config.toml
model = "image classifier"
horizontal_flip = true
arch = "vit"
norm = "rmsnorm"
norm_position = "pre"
bias = "none"
patch_size = [4, 4]
layers = 10
pooling = "mean"
label_smoothing = 0.05
optimizer = "adam_atan2"
lr = 0.0011
lr_schedule = "step"
weight_decay = 0.1
Rows from block 6 of a small image classifier, named by matrix and row number. Rows with one number belong to one neuron. Each number is 50 + 10 x the weight over its row's rms, rounded and kept within 0 to 99. All counts start at 0. After the name is the row's rms in percent of the matrix's.
Before each neuron's rows are labels from the 100 images, of 14976, where the neuron reaches its highest value: "top examples" is what is common among them. Only what is clearly more common there than usual is listed. The data: telescope images of galaxies (Galaxy Zoo DECaLS). In brackets: how many of the 100, against the usual share in percent.
# fc1: MLP up (model.blocks.6.mlp.fc1.weight, 640x160), inputs 0-159
# fc2: MLP down (model.blocks.6.mlp.fc2.weight, 160x640, transposed), outputs 0-159

top examples: spiral arms: yes (45 vs 18.8)
fc1.200 058:43 51 60 29 49 60 40 57 59 42 63 58 49 52 51 49 55 53 37 44 56 42 52 47 58 35 37 54 40 26 49 41 46 70 56 49 47 47 70 42 60 48 63 44 38 42 54 58 43 57 32 58 43 36 40 62 60 33 68 49 46 67 65 51 50 51 47 44 54 44 44 47 64 44 36 49 67 39 53 30 58 44 54 51 46 40 38 49 40 65 39 36 70 51 46 45 61 34 44 45 29 53 45 47 62 50 66 54 38 58 49 34 61 64 66 27 39 46 34 57 57 72 45 36 56 52 62 54 43 39 41 63 30 59 51 61 63 55 50 53 50 51 47 37 46 56 49 59 46 37 59 53 63 59 56 53 47 50 41 37
fc2.200 071:54 42 42 80 45 46 57 59 32 52 59 62 61 52 59 52 61 40 55 60 58 52 54 54 58 63 59 49 61 72 69 60 49 29 42 45 66 52 53 51 51 45 53 67 59 48 49 47 66 46 46 24 66 45 43 56 53 66 49 40 44 44 56 36 43 47 59 62 50 42 50 49 60 39 60 36 67 48 69 65 54 59 44 44 41 54 51 54 53 48 48 63 53 29 47 59 45 54 44 64 44 53 61 45 50 58 35 46 60 42 56 80 42 51 42 50 60 51 45 56 51 51 47 40 49 36 23 57 47 67 54 45 56 52 51 47 25 55 51 30 48 50 56 52 39 44 32 37 43 45 44 52 37 65 46 44 63 54 63 42

top examples: edge-on disk: no (68 vs 24.7); shape: featured or disk (68 vs 30.4); spiral arms: yes (64 vs 18.8)
fc1.561 118:57 49 61 42 66 50 58 52 56 47 60 58 40 54 37 41 56 44 45 52 54 41 43 50 41 48 56 37 59 34 60 27 49 42 55 51 51 46 46 41 54 54 45 50 67 43 45 43 57 53 63 33 64 44 38 59 58 42 38 45 51 59 55 35 32 62 31 62 31 45 51 50 44 55 57 36 57 40 53 63 25 46 63 52 29 57 39 66 62 65 62 59 55 57 34 43 52 52 52 41 55 71 54 59 69 56 58 66 44 43 61 54 41 62 28 61 56 43 36 32 46 53 55 56 65 55 46 63 42 39 40 51 61 60 54 44 63 39 50 43 59 71 38 62 49 63 43 43 49 36 51 69 45 49 43 55 46 62 50 45
fc2.561 103:59 51 44 46 27 69 51 42 42 61 66 40 62 53 43 54 50 50 60 51 50 61 42 57 46 54 53 54 27 58 35 53 56 40 57 41 63 54 57 41 45 59 49 54 44 45 46 45 45 52 49 40 47 37 52 43 58 53 52 38 50 38 26 56 81 58 44 46 39 42 50 52 49 27 45 62 64 38 54 40 46 49 47 46 50 32 69 46 42 33 52 30 53 41 33 42 63 45 64 58 61 69 48 48 54 43 46 40 30 57 48 38 48 62 38 45 40 47 34 60 52 62 58 45 50 46 64 47 61 52 55 44 36 49 46 36 40 41 58 63 76 62 44 52 60 39 59 51 46 48 33 52 34 43 46 43 42 45 34 70

top examples: edge-on disk: no (60 vs 24.7); shape: featured or disk (60 vs 30.4); spiral arms: yes (56 vs 18.8)
fc1.429 081:53 55 51 35 41 61 49 29 56 51 58 41 43 53 35 51 48 59 40 50 57 44 63 48 51 33 57 51 41 35 54 36 55 70 48 53 55 60 58 55 69 46 60 36 40 54 39 51 36 39 46 52 35 47 47 38 54 45 57 71 52 40 57 76 65 56 37 50 51 46 51 41 57 41 28 54 55 45 41 29 37 46 52 59 63 22 71 46 51 51 67 37 49 53 54 36 72 39 55 56 46 66 45 61 48 29 42 58 41 54 35 30 54 37 42 38 56 47 36 56 55 59 51 50 53 58 62 44 54 42 40 55 39 58 48 27 48 47 51 69 54 50 46 56 59 47 59 55 58 56 53 45 55 57 55 43 42 35 53 48
fc2.429 087:51 55 51 59 33 48 59 59 27 59 54 56 71 57 69 41 74 38 55 46 53 71 49 57 51 54 49 55 44 60 52 59 55 27 46 46 62 28 52 45 32 35 47 72 57 46 45 52 61 54 52 20 51 44 56 67 58 59 46 34 58 61 36 39 54 58 60 55 49 37 44 43 57 48 65 75 63 41 59 52 48 58 46 46 39 72 55 47 36 38 46 58 52 33 47 62 39 54 57 55 35 53 58 49 49 45 45 45 58 63 53 57 52 70 55 41 43 52 48 53 59 55 42 45 50 40 33 64 51 53 54 33 31 46 60 59 42 51 55 54 54 56 50 53 46 44 34 45 45 54 43 42 50 59 49 56 51 67 46 38

top examples: roundness: in between (65 vs 33.9)
fc1.601 058:41 46 64 51 49 62 73 47 36 52 57 52 47 27 52 36 55 59 56 30 50 59 53 60 50 57 30 46 35 52 46 53 59 50 54 50 60 34 52 50 43 44 40 35 48 70 36 47 55 42 45 41 45 37 64 52 63 55 63 51 56 57 45 51 59 64 55 46 43 28 40 58 25 41 49 53 47 60 47 47 49 46 42 60 40 60 50 31 43 48 36 28 54 45 42 36 36 53 50 67 43 64 35 46 50 45 57 52 63 69 44 52 47 73 45 54 43 37 54 60 64 65 54 35 38 44 53 51 46 52 41 41 42 61 63 47 58 66 52 55 54 50 61 44 44 50 50 62 52 35 51 52 54 40 55 20 67 43 48 37
fc2.601 076:55 43 32 76 40 41 46 57 52 54 50 67 44 46 64 59 47 37 56 69 55 46 41 43 49 48 55 52 53 46 71 59 53 56 32 42 36 58 48 61 54 41 56 68 54 41 56 59 49 46 48 54 61 50 41 52 46 60 40 59 58 51 61 42 32 52 56 75 56 63 53 44 76 45 63 63 62 54 45 69 42 58 69 47 46 63 53 67 60 24 63 64 58 26 50 66 46 48 49 38 59 48 65 45 48 59 48 43 47 26 55 62 49 38 50 47 51 51 51 46 46 49 42 52 52 27 19 59 59 58 50 39 50 45 48 49 42 47 52 51 41 51 46 52 43 49 46 49 49 51 61 61 48 54 42 47 52 72 56 54

top examples: bulge size: moderate (30 vs 6.6)
fc1.400 118:45 62 54 55 42 49 25 52 50 35 54 57 74 48 45 41 58 47 50 47 69 50 47 57 41 51 48 44 58 38 65 36 63 50 48 60 51 49 42 61 55 45 38 48 60 55 42 65 63 56 46 46 50 49 47 60 38 38 33 57 56 59 44 46 38 25 44 56 43 73 34 60 62 64 61 55 45 45 48 58 62 68 56 40 50 44 45 60 63 44 43 45 56 35 44 41 69 55 36 46 42 36 58 39 53 70 64 60 59 61 61 55 64 53 54 63 54 62 67 45 57 42 55 49 52 59 30 72 42 38 43 59 38 40 57 68 34 60 54 49 64 42 47 43 45 56 29 59 56 47 52 59 52 50 39 47 59 60 52 45
fc2.400 140:61 40 48 56 59 47 69 32 45 59 67 44 48 43 59 48 43 55 61 51 41 48 53 49 45 66 50 62 42 58 28 34 59 54 63 37 49 60 43 38 61 60 49 37 43 63 61 41 34 50 49 59 36 55 48 30 69 45 52 46 54 25 50 64 62 53 49 46 51 35 40 53 36 38 46 40 50 60 52 45 54 22 41 49 49 52 58 45 51 51 48 44 49 64 50 63 37 45 67 51 55 44 44 49 58 42 43 37 31 40 57 35 46 45 55 45 44 63 61 60 43 48 51 43 59 48 67 29 60 52 56 60 67 34 61 41 43 51 54 38 72 56 47 60 46 45 53 31 48 41 46 49 45 46 67 47 36 31 40 63

top examples: roundness: in between (61 vs 33.9)
fc1.449 116:72 44 60 50 48 48 55 61 62 49 66 58 29 45 55 59 52 39 60 44 41 35 43 63 48 39 55 54 77 34 62 37 36 54 66 38 53 76 59 48 62 53 52 50 62 43 52 62 48 58 54 51 45 60 44 62 40 52 41 52 73 63 42 34 38 36 56 51 55 54 45 63 46 54 55 31 42 44 41 51 30 49 57 38 43 35 54 64 66 53 55 54 58 51 38 60 45 53 35 48 63 44 67 25 41 52 56 56 46 57 56 35 53 47 54 49 65 46 64 30 57 47 70 59 51 60 53 48 53 48 57 41 62 47 50 56 53 49 55 50 63 52 41 62 47 60 37 56 37 49 58 60 53 61 53 38 64 45 42 39
fc2.449 149:54 47 52 58 47 53 51 44 34 51 53 50 55 60 50 45 62 52 51 50 47 55 48 48 60 62 60 50 18 59 35 65 48 32 55 38 63 21 52 22 40 64 55 60 56 51 61 48 51 51 67 18 69 52 48 48 47 65 44 40 46 30 48 50 52 51 46 60 54 40 55 48 47 59 58 45 61 51 75 55 54 33 43 54 42 69 41 47 24 44 39 43 49 60 58 47 38 54 55 59 55 50 58 52 42 60 39 42 42 40 50 56 37 67 48 63 52 47 50 40 42 52 41 50 46 59 55 50 45 43 54 46 63 55 56 52 63 43 43 44 51 49 52 47 50 53 59 32 38 50 29 45 35 41 56 65 38 63 57 66

top examples: roundness: round (47 vs 20.3)
fc1.237 107:63 40 55 31 53 59 45 51 59 61 72 48 48 58 50 51 52 55 66 49 54 56 35 29 41 38 58 64 43 54 61 49 46 49 56 54 57 41 58 41 53 48 63 52 49 53 41 46 47 36 55 49 41 36 38 48 42 43 34 52 67 68 57 41 60 33 51 45 38 54 65 53 45 56 53 44 44 43 43 43 57 53 58 59 39 42 47 40 49 60 46 40 46 51 66 45 49 27 65 61 52 54 47 32 42 48 44 47 50 61 46 39 60 58 48 26 48 52 43 51 73 33 55 44 35 60 59 67 60 34 51 36 49 63 56 63 60 44 32 67 63 55 69 65 58 54 54 54 30 54 59 58 34 48 54 33 52 52 39 27
fc2.237 110:50 56 57 43 35 61 42 48 51 42 77 42 53 57 71 51 64 58 47 52 56 52 56 63 41 47 62 44 42 48 40 59 48 41 43 37 44 45 64 37 45 44 36 57 46 59 58 75 50 45 43 49 56 42 70 47 25 40 58 47 50 47 52 52 56 40 61 42 49 57 39 56 69 33 30 65 57 56 56 47 55 55 52 38 69 46 63 30 33 41 47 42 71 52 47 55 55 60 51 62 34 55 44 45 34 45 46 49 49 54 45 65 37 57 43 50 61 36 44 53 50 60 40 61 44 41 49 47 56 59 46 46 41 43 40 44 34 39 70 60 81 55 55 36 45 54 45 46 51 68 45 29 53 47 54 63 51 49 53 52

top examples: shape: featured or disk (89 vs 30.4); edge-on disk: no (88 vs 24.7); spiral arms: yes (82 vs 18.8)
fc1.191 055:41 61 66 42 39 61 50 74 58 61 50 43 68 24 51 45 45 35 57 43 47 54 66 54 56 36 43 59 48 37 52 46 64 44 47 54 37 48 56 60 45 72 42 37 62 70 43 50 60 35 51 45 36 42 56 69 53 50 55 54 38 48 53 51 37 46 55 32 48 51 49 43 51 50 38 46 53 37 60 47 74 47 66 56 53 53 51 50 55 42 52 32 52 46 58 44 39 45 44 39 40 41 52 53 42 54 46 37 54 49 42 39 51 55 52 57 29 50 33 52 59 57 43 38 44 59 69 72 48 57 51 77 40 40 33 55 55 58 46 48 63 46 39 51 51 49 38 56 45 64 59 41 48 29 64 56 69 52 59 41
fc2.191 070:43 40 29 73 50 47 61 43 35 54 45 56 33 46 60 49 63 42 59 49 64 43 50 49 49 71 64 51 44 62 47 61 39 51 39 49 53 42 39 50 51 45 52 72 37 36 62 47 40 54 47 63 74 49 46 49 51 55 50 54 48 71 63 57 41 48 61 72 49 50 50 46 63 52 57 62 55 61 38 72 48 47 42 50 39 74 49 58 63 47 46 55 47 45 51 58 37 66 58 49 57 50 66 50 56 46 36 52 52 45 57 66 31 38 44 54 64 58 54 45 36 55 39 41 51 44 14 41 52 57 55 58 45 53 64 55 34 37 52 35 42 48 49 53 47 50 40 53 75 56 54 51 48 59 47 47 52 69 53 46

top examples: roundness: round (44 vs 20.3)
fc1.311 116:52 51 51 47 47 69 53 55 53 46 77 45 27 53 51 55 54 52 54 49 60 47 45 32 10 53 60 41 56 56 40 11 38 50 59 42 44 45 31 48 51 52 52 45 55 48 47 52 55 42 50 55 53 53 42 49 60 56 38 47 56 48 33 40 55 39 59 52 51 48 38 48 50 43 48 54 32 42 49 39 50 49 69 49 47 37 60 46 48 42 52 32 47 43 59 54 50 44 52 64 59 39 62 49 52 42 43 51 47 57 51 54 41 71 44 37 72 69 53 44 56 40 43 41 57 44 54 52 56 44 37 50 61 47 56 58 50 37 47 68 77 50 57 55 68 63 45 49 41 35 52 69 35 43 45 52 63 46 38 42
fc2.311 108:57 56 43 48 49 50 60 63 52 48 54 53 54 67 55 39 54 41 52 56 57 74 51 46 59 62 55 47 42 79 57 43 45 48 62 50 35 38 57 47 44 57 50 61 60 47 60 40 50 45 60 48 62 41 42 57 62 33 60 27 48 51 29 37 57 66 66 33 42 39 54 43 42 19 39 49 50 39 53 39 47 56 62 55 45 53 52 51 44 35 45 46 46 34 41 53 44 53 53 63 42 60 67 57 62 52 41 28 52 47 36 62 39 70 52 48 47 45 37 52 60 55 44 36 59 57 36 55 57 49 47 43 54 52 48 38 56 25 58 58 63 57 53 57 61 55 45 52 40 65 33 48 42 53 41 72 67 51 64 47

top examples: edge-on disk: no (98 vs 24.7); shape: featured or disk (98 vs 30.4); spiral arms: yes (93 vs 18.8)
fc1.82 059:50 60 55 57 49 42 53 45 43 44 44 52 48 55 34 47 40 42 44 47 39 56 45 46 57 20 30 55 38 42 57 56 65 54 38 55 42 39 36 47 41 48 43 47 61 61 57 34 59 50 44 31 39 48 46 56 62 41 55 63 39 33 50 51 56 50 25 43 60 45 41 58 48 47 43 57 40 51 36 34 57 41 57 48 52 60 51 35 59 41 45 40 55 46 51 56 66 28 51 43 52 60 49 47 55 24 48 42 56 52 70 29 61 49 41 46 34 48 50 54 46 56 53 37 59 61 75 47 51 61 38 47 23 50 56 35 52 59 56 68 68 64 49 46 33 54 43 73 44 56 56 57 45 54 56 48 39 42 54 60
fc2.82 079:39 23 52 52 49 42 57 56 44 56 50 68 49 60 55 62 60 36 50 57 61 39 55 48 55 52 45 54 54 46 60 52 43 35 45 60 45 36 53 52 42 39 53 63 31 30 46 50 60 53 51 61 64 55 46 62 56 59 47 34 52 56 50 43 44 52 50 63 47 34 47 48 68 54 59 62 65 45 50 52 43 59 54 49 52 59 52 60 56 37 47 56 51 25 54 48 25 66 50 61 40 53 52 48 51 65 36 54 57 48 51 74 35 60 57 55 58 53 47 41 51 50 41 43 55 24 10 34 41 48 49 47 42 41 50 51 36 43 45 28 49 46 52 54 52 59 37 46 53 63 33 51 53 63 40 52 64 50 71 43

top examples: bulge size: moderate (26 vs 6.6)
fc1.550 116:45 59 58 52 38 46 37 58 42 29 54 55 64 46 43 48 67 53 52 53 61 47 51 62 35 50 38 42 62 35 63 40 68 44 52 56 48 40 48 59 48 46 41 46 59 44 39 64 64 46 55 49 51 49 50 70 38 36 42 50 61 62 40 41 38 36 54 56 43 65 40 67 56 60 57 56 34 43 41 54 56 76 61 40 51 44 48 63 57 37 47 51 60 33 46 38 66 52 39 47 42 35 56 28 56 56 57 65 57 64 50 58 58 57 61 60 54 55 64 38 63 57 46 45 51 51 36 65 41 38 39 51 44 44 57 68 47 56 55 56 63 41 39 36 62 67 32 54 61 47 43 66 43 48 41 44 67 49 51 32
fc2.550 129:67 51 48 61 46 42 71 37 53 64 72 46 56 35 59 44 43 46 62 55 37 45 53 47 46 62 46 63 48 57 37 36 64 56 57 29 47 66 46 45 57 53 52 37 58 66 62 35 42 51 53 57 34 53 48 36 70 58 39 50 54 28 50 54 59 59 53 40 51 46 45 51 46 38 45 34 48 57 53 46 51 28 49 52 49 58 55 41 63 47 47 46 45 61 52 68 37 46 71 47 51 41 50 51 59 49 46 46 33 47 62 35 54 47 46 44 38 62 59 54 39 56 57 42 60 47 60 37 66 62 57 55 61 39 65 43 40 63 49 39 75 57 48 63 41 52 56 35 50 35 45 47 46 47 73 52 30 38 48 61

top examples: shape: featured or disk (61 vs 30.4); edge-on disk: no (58 vs 24.7); bulge size: moderate (33 vs 6.6)
fc1.317 095:45 61 46 52 48 48 27 51 36 41 55 58 66 42 43 54 44 61 44 48 61 58 53 60 42 60 39 60 54 43 52 36 65 52 50 50 48 45 52 53 53 41 42 52 49 49 37 72 64 50 48 53 48 41 56 49 37 44 41 46 64 63 49 67 50 11 49 57 47 71 32 70 46 52 47 62 45 46 46 61 73 70 54 34 59 42 53 62 59 42 55 39 69 41 52 44 71 46 35 49 45 37 44 26 44 46 50 56 57 63 53 40 55 54 46 60 51 53 71 50 63 56 51 36 40 45 56 63 47 45 53 59 38 36 61 57 42 54 62 58 67 37 42 43 47 45 56 52 63 41 42 57 42 44 43 43 52 62 37 48
fc2.317 140:66 42 42 50 50 58 73 37 41 58 57 48 43 44 45 55 49 45 62 55 45 38 55 44 58 60 48 64 51 57 37 39 53 56 65 31 52 62 43 39 44 71 56 38 45 48 49 25 43 58 49 56 41 52 36 45 77 61 49 46 47 39 35 56 65 62 45 45 50 28 50 54 43 37 47 47 53 65 65 51 48 27 44 58 44 43 57 48 59 38 49 50 43 45 53 55 44 60 69 52 51 49 45 55 61 43 33 39 33 47 57 36 33 43 48 45 39 65 57 49 29 52 52 37 62 40 55 27 62 51 57 52 63 41 46 39 46 51 45 36 60 63 46 68 56 47 54 58 57 48 54 53 51 45 60 40 37 30 39 66

top examples: spiral arms: yes (64 vs 18.8); bar: no (55 vs 12.9); spiral winding: tight (46 vs 6.8)
fc1.321 127:69 46 49 43 61 47 48 54 51 47 70 69 55 58 36 57 38 49 59 58 37 46 37 46 40 57 42 46 56 32 53 30 32 50 73 65 49 55 50 45 55 74 61 41 70 49 55 49 35 42 49 55 44 51 38 50 47 59 45 30 56 35 29 38 40 45 56 46 49 39 51 58 26 47 58 50 50 36 59 59 51 46 57 41 47 48 73 67 55 52 73 61 52 51 56 58 41 59 46 41 48 49 66 40 55 34 43 48 45 45 61 42 47 55 66 45 45 60 58 40 57 45 63 51 48 46 43 37 51 52 47 38 53 57 32 43 70 48 53 46 62 49 48 48 51 48 35 51 51 46 42 69 37 66 40 65 45 47 35 63
fc2.321 085:51 55 47 58 43 66 58 46 54 60 75 40 68 43 50 39 60 44 55 41 56 60 51 49 49 52 50 52 44 70 50 48 65 29 56 41 45 56 50 29 41 48 46 52 51 48 61 44 68 52 66 37 61 49 50 61 61 33 46 37 44 54 36 40 49 60 53 59 42 49 50 45 60 27 60 39 66 46 59 52 41 58 46 54 51 62 44 44 56 39 32 48 46 51 57 58 57 49 55 68 64 51 58 51 52 60 53 60 51 42 59 53 32 78 32 57 50 44 50 41 41 52 56 49 51 56 39 60 48 53 59 69 65 50 72 47 37 39 58 53 86 56 55 49 55 58 45 42 46 41 54 49 39 47 47 61 64 70 61 36

top examples: shape: featured or disk (91 vs 30.4); edge-on disk: no (86 vs 24.7); spiral arms: yes (76 vs 18.8)
fc1.166 053:45 57 56 60 39 48 44 33 40 54 43 25 47 35 51 67 53 44 49 53 49 71 44 65 39 59 49 50 47 57 64 37 46 57 55 55 34 45 39 74 63 32 57 30 55 76 53 51 64 69 45 70 41 45 46 38 55 21 49 55 58 50 50 45 57 40 38 54 39 49 58 54 59 46 43 55 45 50 38 41 46 49 48 45 58 36 57 48 53 45 43 42 47 53 59 61 59 30 65 49 50 32 31 54 56 42 71 48 45 71 34 50 58 52 56 52 63 50 47 55 56 58 41 57 50 68 59 36 67 57 52 48 44 62 44 44 66 53 47 63 57 52 54 50 37 58 51 57 48 54 54 54 56 57 57 42 68 47 38 45
fc2.166 063:38 51 34 60 54 53 61 63 36 55 39 47 60 47 67 53 44 39 54 52 66 48 51 48 50 67 50 56 55 56 30 66 55 51 36 34 56 38 49 39 47 40 57 53 30 34 50 49 38 46 53 33 61 47 53 49 50 64 52 36 52 59 58 48 45 50 68 63 45 38 45 50 61 54 55 51 53 54 44 61 59 72 42 46 47 54 46 56 60 57 49 59 47 19 49 51 46 68 49 56 50 48 53 46 52 59 23 44 68 24 61 73 41 46 49 49 51 54 43 46 55 44 51 40 58 41 20 46 57 53 51 46 34 50 41 61 41 56 53 36 43 43 54 53 49 45 25 48 60 68 43 52 38 56 41 56 42 62 67 45

top examples: roundness: cigar-shaped (27 vs 8.1)
fc1.319 057:61 49 45 58 24 51 28 54 47 52 59 34 62 45 65 46 43 49 53 65 49 67 55 46 43 41 50 64 41 47 59 48 50 55 53 52 68 34 60 70 37 35 66 44 59 43 29 47 63 50 50 74 35 58 46 60 56 53 63 54 51 52 50 42 35 53 45 69 41 40 51 56 56 49 54 51 55 53 64 43 50 71 51 45 53 49 39 59 37 44 51 49 38 45 52 57 46 31 48 53 45 55 48 61 44 61 51 32 43 64 51 54 73 47 54 58 50 48 47 70 60 64 36 45 64 59 56 62 57 34 65 49 45 40 47 69 53 57 48 58 42 55 57 30 59 38 60 51 52 43 65 64 35 44 43 66 60 57 41 54
fc2.319 073:50 39 44 59 68 37 63 43 35 50 59 44 42 47 56 50 47 43 51 56 43 31 48 43 42 60 59 46 48 50 30 53 56 77 44 37 50 67 50 41 59 52 54 47 49 53 78 52 29 54 43 61 51 51 46 47 52 60 53 51 61 43 67 42 50 58 65 61 59 47 47 50 53 68 56 51 50 62 35 67 50 33 49 46 40 72 57 44 63 65 69 55 45 58 50 54 36 58 55 42 60 59 69 50 55 49 45 52 44 24 64 49 54 36 52 47 64 57 45 37 40 47 72 56 53 56 36 34 56 70 53 51 60 52 47 57 41 57 59 38 44 52 51 53 58 53 24 43 64 44 61 45 63 65 55 46 48 63 49 53

top examples: roundness: cigar-shaped (37 vs 8.1); edge-on disk: yes (26 vs 5.2)
fc1.67 060:43 55 34 67 21 31 61 45 50 56 57 70 63 49 62 45 62 51 55 51 54 64 49 56 42 36 42 68 67 54 48 45 46 47 54 54 94 41 60 64 54 53 52 67 52 49 39 43 70 51 47 58 44 48 52 45 62 54 59 39 52 62 41 51 52 66 44 43 45 57 66 50 54 60 36 42 39 51 59 53 48 55 37 51 57 34 51 58 34 51 57 66 46 51 48 49 36 54 55 48 52 55 45 51 48 53 50 31 50 57 40 47 60 46 66 53 48 46 54 52 46 51 49 50 37 43 45 56 55 42 53 57 45 53 35 61 46 58 56 50 44 53 45 58 66 44 62 61 57 74 54 61 30 59 51 82 55 45 61 51
fc2.67 066:61 58 70 47 60 62 53 34 59 54 53 37 42 33 54 38 59 34 51 54 52 33 66 46 54 38 63 51 36 40 37 54 44 51 60 45 36 63 54 47 47 43 50 57 60 38 68 42 36 48 59 52 67 49 51 59 60 51 52 49 50 67 39 33 56 54 45 54 49 57 45 50 51 41 62 49 61 46 24 40 42 53 57 57 51 68 62 42 65 55 45 50 44 44 47 46 59 39 60 50 62 56 69 62 50 48 65 56 43 39 66 19 52 68 40 37 48 52 44 41 60 60 60 56 54 55 57 51 42 55 56 52 54 43 62 43 59 56 59 50 51 53 51 47 47 59 40 47 18 41 54 43 64 59 58 20 44 49 61 37

top examples: roundness: cigar-shaped (33 vs 8.1); edge-on disk: yes (27 vs 5.2)
fc1.137 048:52 47 47 57 32 46 53 60 45 59 52 41 57 42 68 26 47 47 41 52 43 70 51 33 54 60 53 55 49 41 26 53 55 54 34 42 46 34 53 49 37 36 55 38 46 44 40 46 61 48 47 69 40 46 49 57 52 62 36 34 52 56 54 41 45 54 53 58 56 51 52 63 60 66 36 36 44 45 32 65 55 64 36 46 43 45 56 49 49 60 59 57 49 60 60 68 53 46 43 52 45 44 52 47 61 44 51 30 37 48 40 32 60 58 61 72 50 53 47 58 65 44 48 50 61 65 66 81 63 51 59 69 62 43 44 50 46 64 45 72 49 45 32 37 53 46 56 60 43 58 61 57 34 46 48 57 58 41 51 51
fc2.137 063:27 38 61 45 68 48 53 33 51 52 48 40 35 53 55 55 39 57 48 46 40 55 54 46 48 56 34 51 25 53 51 56 36 64 56 53 41 56 49 58 44 58 50 44 43 43 79 45 28 37 51 60 57 41 50 53 52 42 54 48 45 51 47 45 55 52 49 44 44 52 50 54 25 45 47 50 70 51 61 56 44 42 59 49 51 61 40 50 64 56 43 52 41 58 49 61 56 64 53 42 74 57 62 50 58 60 33 53 51 37 66 54 50 41 51 50 34 49 51 43 33 49 54 56 58 44 47 28 48 55 52 62 56 44 45 49 48 47 52 34 54 55 52 44 45 53 56 57 73 27 49 38 80 68 56 53 15 53 44 51

top examples: roundness: cigar-shaped (28 vs 8.1); edge-on disk: yes (27 vs 5.2)
fc1.255 051:25 36 55 42 40 44 59 72 63 42 52 34 53 40 42 59 55 59 55 58 40 50 40 45 51 51 49 58 67 61 45 64 58 41 43 56 38 28 57 59 45 52 61 62 40 53 53 53 59 52 46 58 56 50 42 41 54 57 41 47 44 52 57 36 46 62 40 36 39 54 55 60 34 52 50 38 42 43 54 61 53 52 43 46 32 44 48 66 45 65 31 75 48 53 50 38 39 59 52 48 68 41 50 38 49 53 37 43 53 51 38 73 73 41 42 49 52 54 30 49 47 61 50 44 45 36 29 61 48 56 58 50 56 54 54 57 47 53 49 41 56 51 48 44 38 38 63 58 59 58 50 40 57 55 41 62 83 69 56 36
fc2.255 070:47 81 57 51 44 67 53 47 45 51 50 45 67 27 64 33 59 47 53 47 47 37 55 51 47 40 49 53 23 37 61 63 57 48 41 40 47 61 51 58 41 44 42 54 48 37 61 49 46 50 47 43 62 55 55 63 50 31 50 41 48 57 36 56 61 52 64 59 51 55 45 45 70 37 45 54 55 48 34 36 54 68 66 56 65 62 51 43 53 48 34 32 52 41 47 56 71 47 56 51 47 54 54 52 56 55 54 64 57 41 59 19 51 54 45 56 41 46 44 62 59 50 55 48 46 58 54 53 55 55 57 68 33 47 56 53 47 64 56 40 56 50 56 50 62 49 38 52 27 53 43 39 51 58 57 38 25 38 69 42

top examples: shape: featured or disk (99 vs 30.4); edge-on disk: no (97 vs 24.7); spiral arms: yes (88 vs 18.8)
fc1.263 116:53 48 38 52 54 46 38 37 40 49 60 59 56 43 56 48 29 61 41 59 54 57 61 40 35 66 42 45 45 58 37 42 54 64 65 50 45 56 36 50 40 54 40 33 51 60 47 56 29 63 25 59 42 59 53 24 44 52 65 47 38 33 39 68 63 49 64 37 74 68 52 43 35 52 41 65 35 48 51 52 56 44 44 61 58 42 77 50 45 43 52 38 40 47 61 49 55 51 51 56 49 37 43 61 54 43 39 42 44 55 38 40 54 57 61 41 48 54 61 61 49 55 57 49 56 40 49 41 45 48 54 55 35 51 44 46 45 51 48 51 56 40 44 39 50 34 45 42 63 49 36 37 37 70 62 55 40 32 39 65
fc2.263 103:67 45 49 63 33 55 54 48 56 50 66 41 53 54 56 50 72 40 47 61 52 55 51 49 47 47 60 49 60 60 67 66 45 31 65 45 60 50 45 30 54 57 44 67 59 46 59 53 68 54 73 33 58 50 57 68 45 69 50 51 48 53 28 29 51 52 49 58 47 44 47 47 64 44 52 42 62 50 59 59 50 48 47 48 43 62 40 50 63 47 52 68 48 37 51 45 46 41 52 58 44 50 80 53 49 46 55 60 44 58 64 56 37 69 28 43 64 39 49 34 35 61 61 55 50 38 39 60 46 50 48 44 65 50 60 36 33 39 49 53 66 51 49 49 40 49 30 52 33 52 57 45 61 44 43 42 50 58 56 47

top examples: shape: featured or disk (99 vs 30.4); edge-on disk: no (98 vs 24.7); spiral arms: yes (91 vs 18.8)
fc1.260 122:61 55 53 50 48 55 41 53 43 52 76 53 48 32 49 46 36 44 55 60 50 40 51 42 03 48 47 49 47 54 40 31 59 50 66 56 55 64 42 60 47 52 61 36 66 56 40 50 45 60 36 47 43 61 53 46 43 46 55 50 47 39 41 47 64 45 41 50 55 53 50 51 35 46 48 57 29 38 35 35 52 42 70 46 54 51 74 53 64 33 56 52 58 45 54 60 55 47 52 40 51 34 55 51 51 38 56 56 51 50 63 37 57 67 56 53 46 52 64 48 62 41 69 59 47 42 63 55 51 52 44 49 50 50 58 60 62 51 48 64 82 50 45 51 62 58 40 33 35 36 41 52 46 58 55 48 51 41 37 52
fc2.260 096:48 67 50 53 64 57 53 69 42 49 57 62 63 37 37 53 41 39 49 42 41 55 47 54 54 55 39 57 40 58 39 32 52 56 54 54 49 62 53 66 50 50 63 45 64 39 40 43 40 30 47 57 47 38 35 49 74 23 58 37 65 53 42 43 51 58 58 50 38 46 54 54 39 49 64 54 49 30 29 51 46 62 74 49 49 54 60 67 46 49 54 55 45 49 42 47 56 47 53 39 64 58 48 40 67 44 56 52 62 39 60 52 47 55 70 50 41 63 42 46 76 41 67 47 44 50 43 61 42 49 50 46 36 45 47 56 69 47 52 50 62 56 65 53 66 48 29 38 42 46 40 70 37 55 44 57 51 54 55 51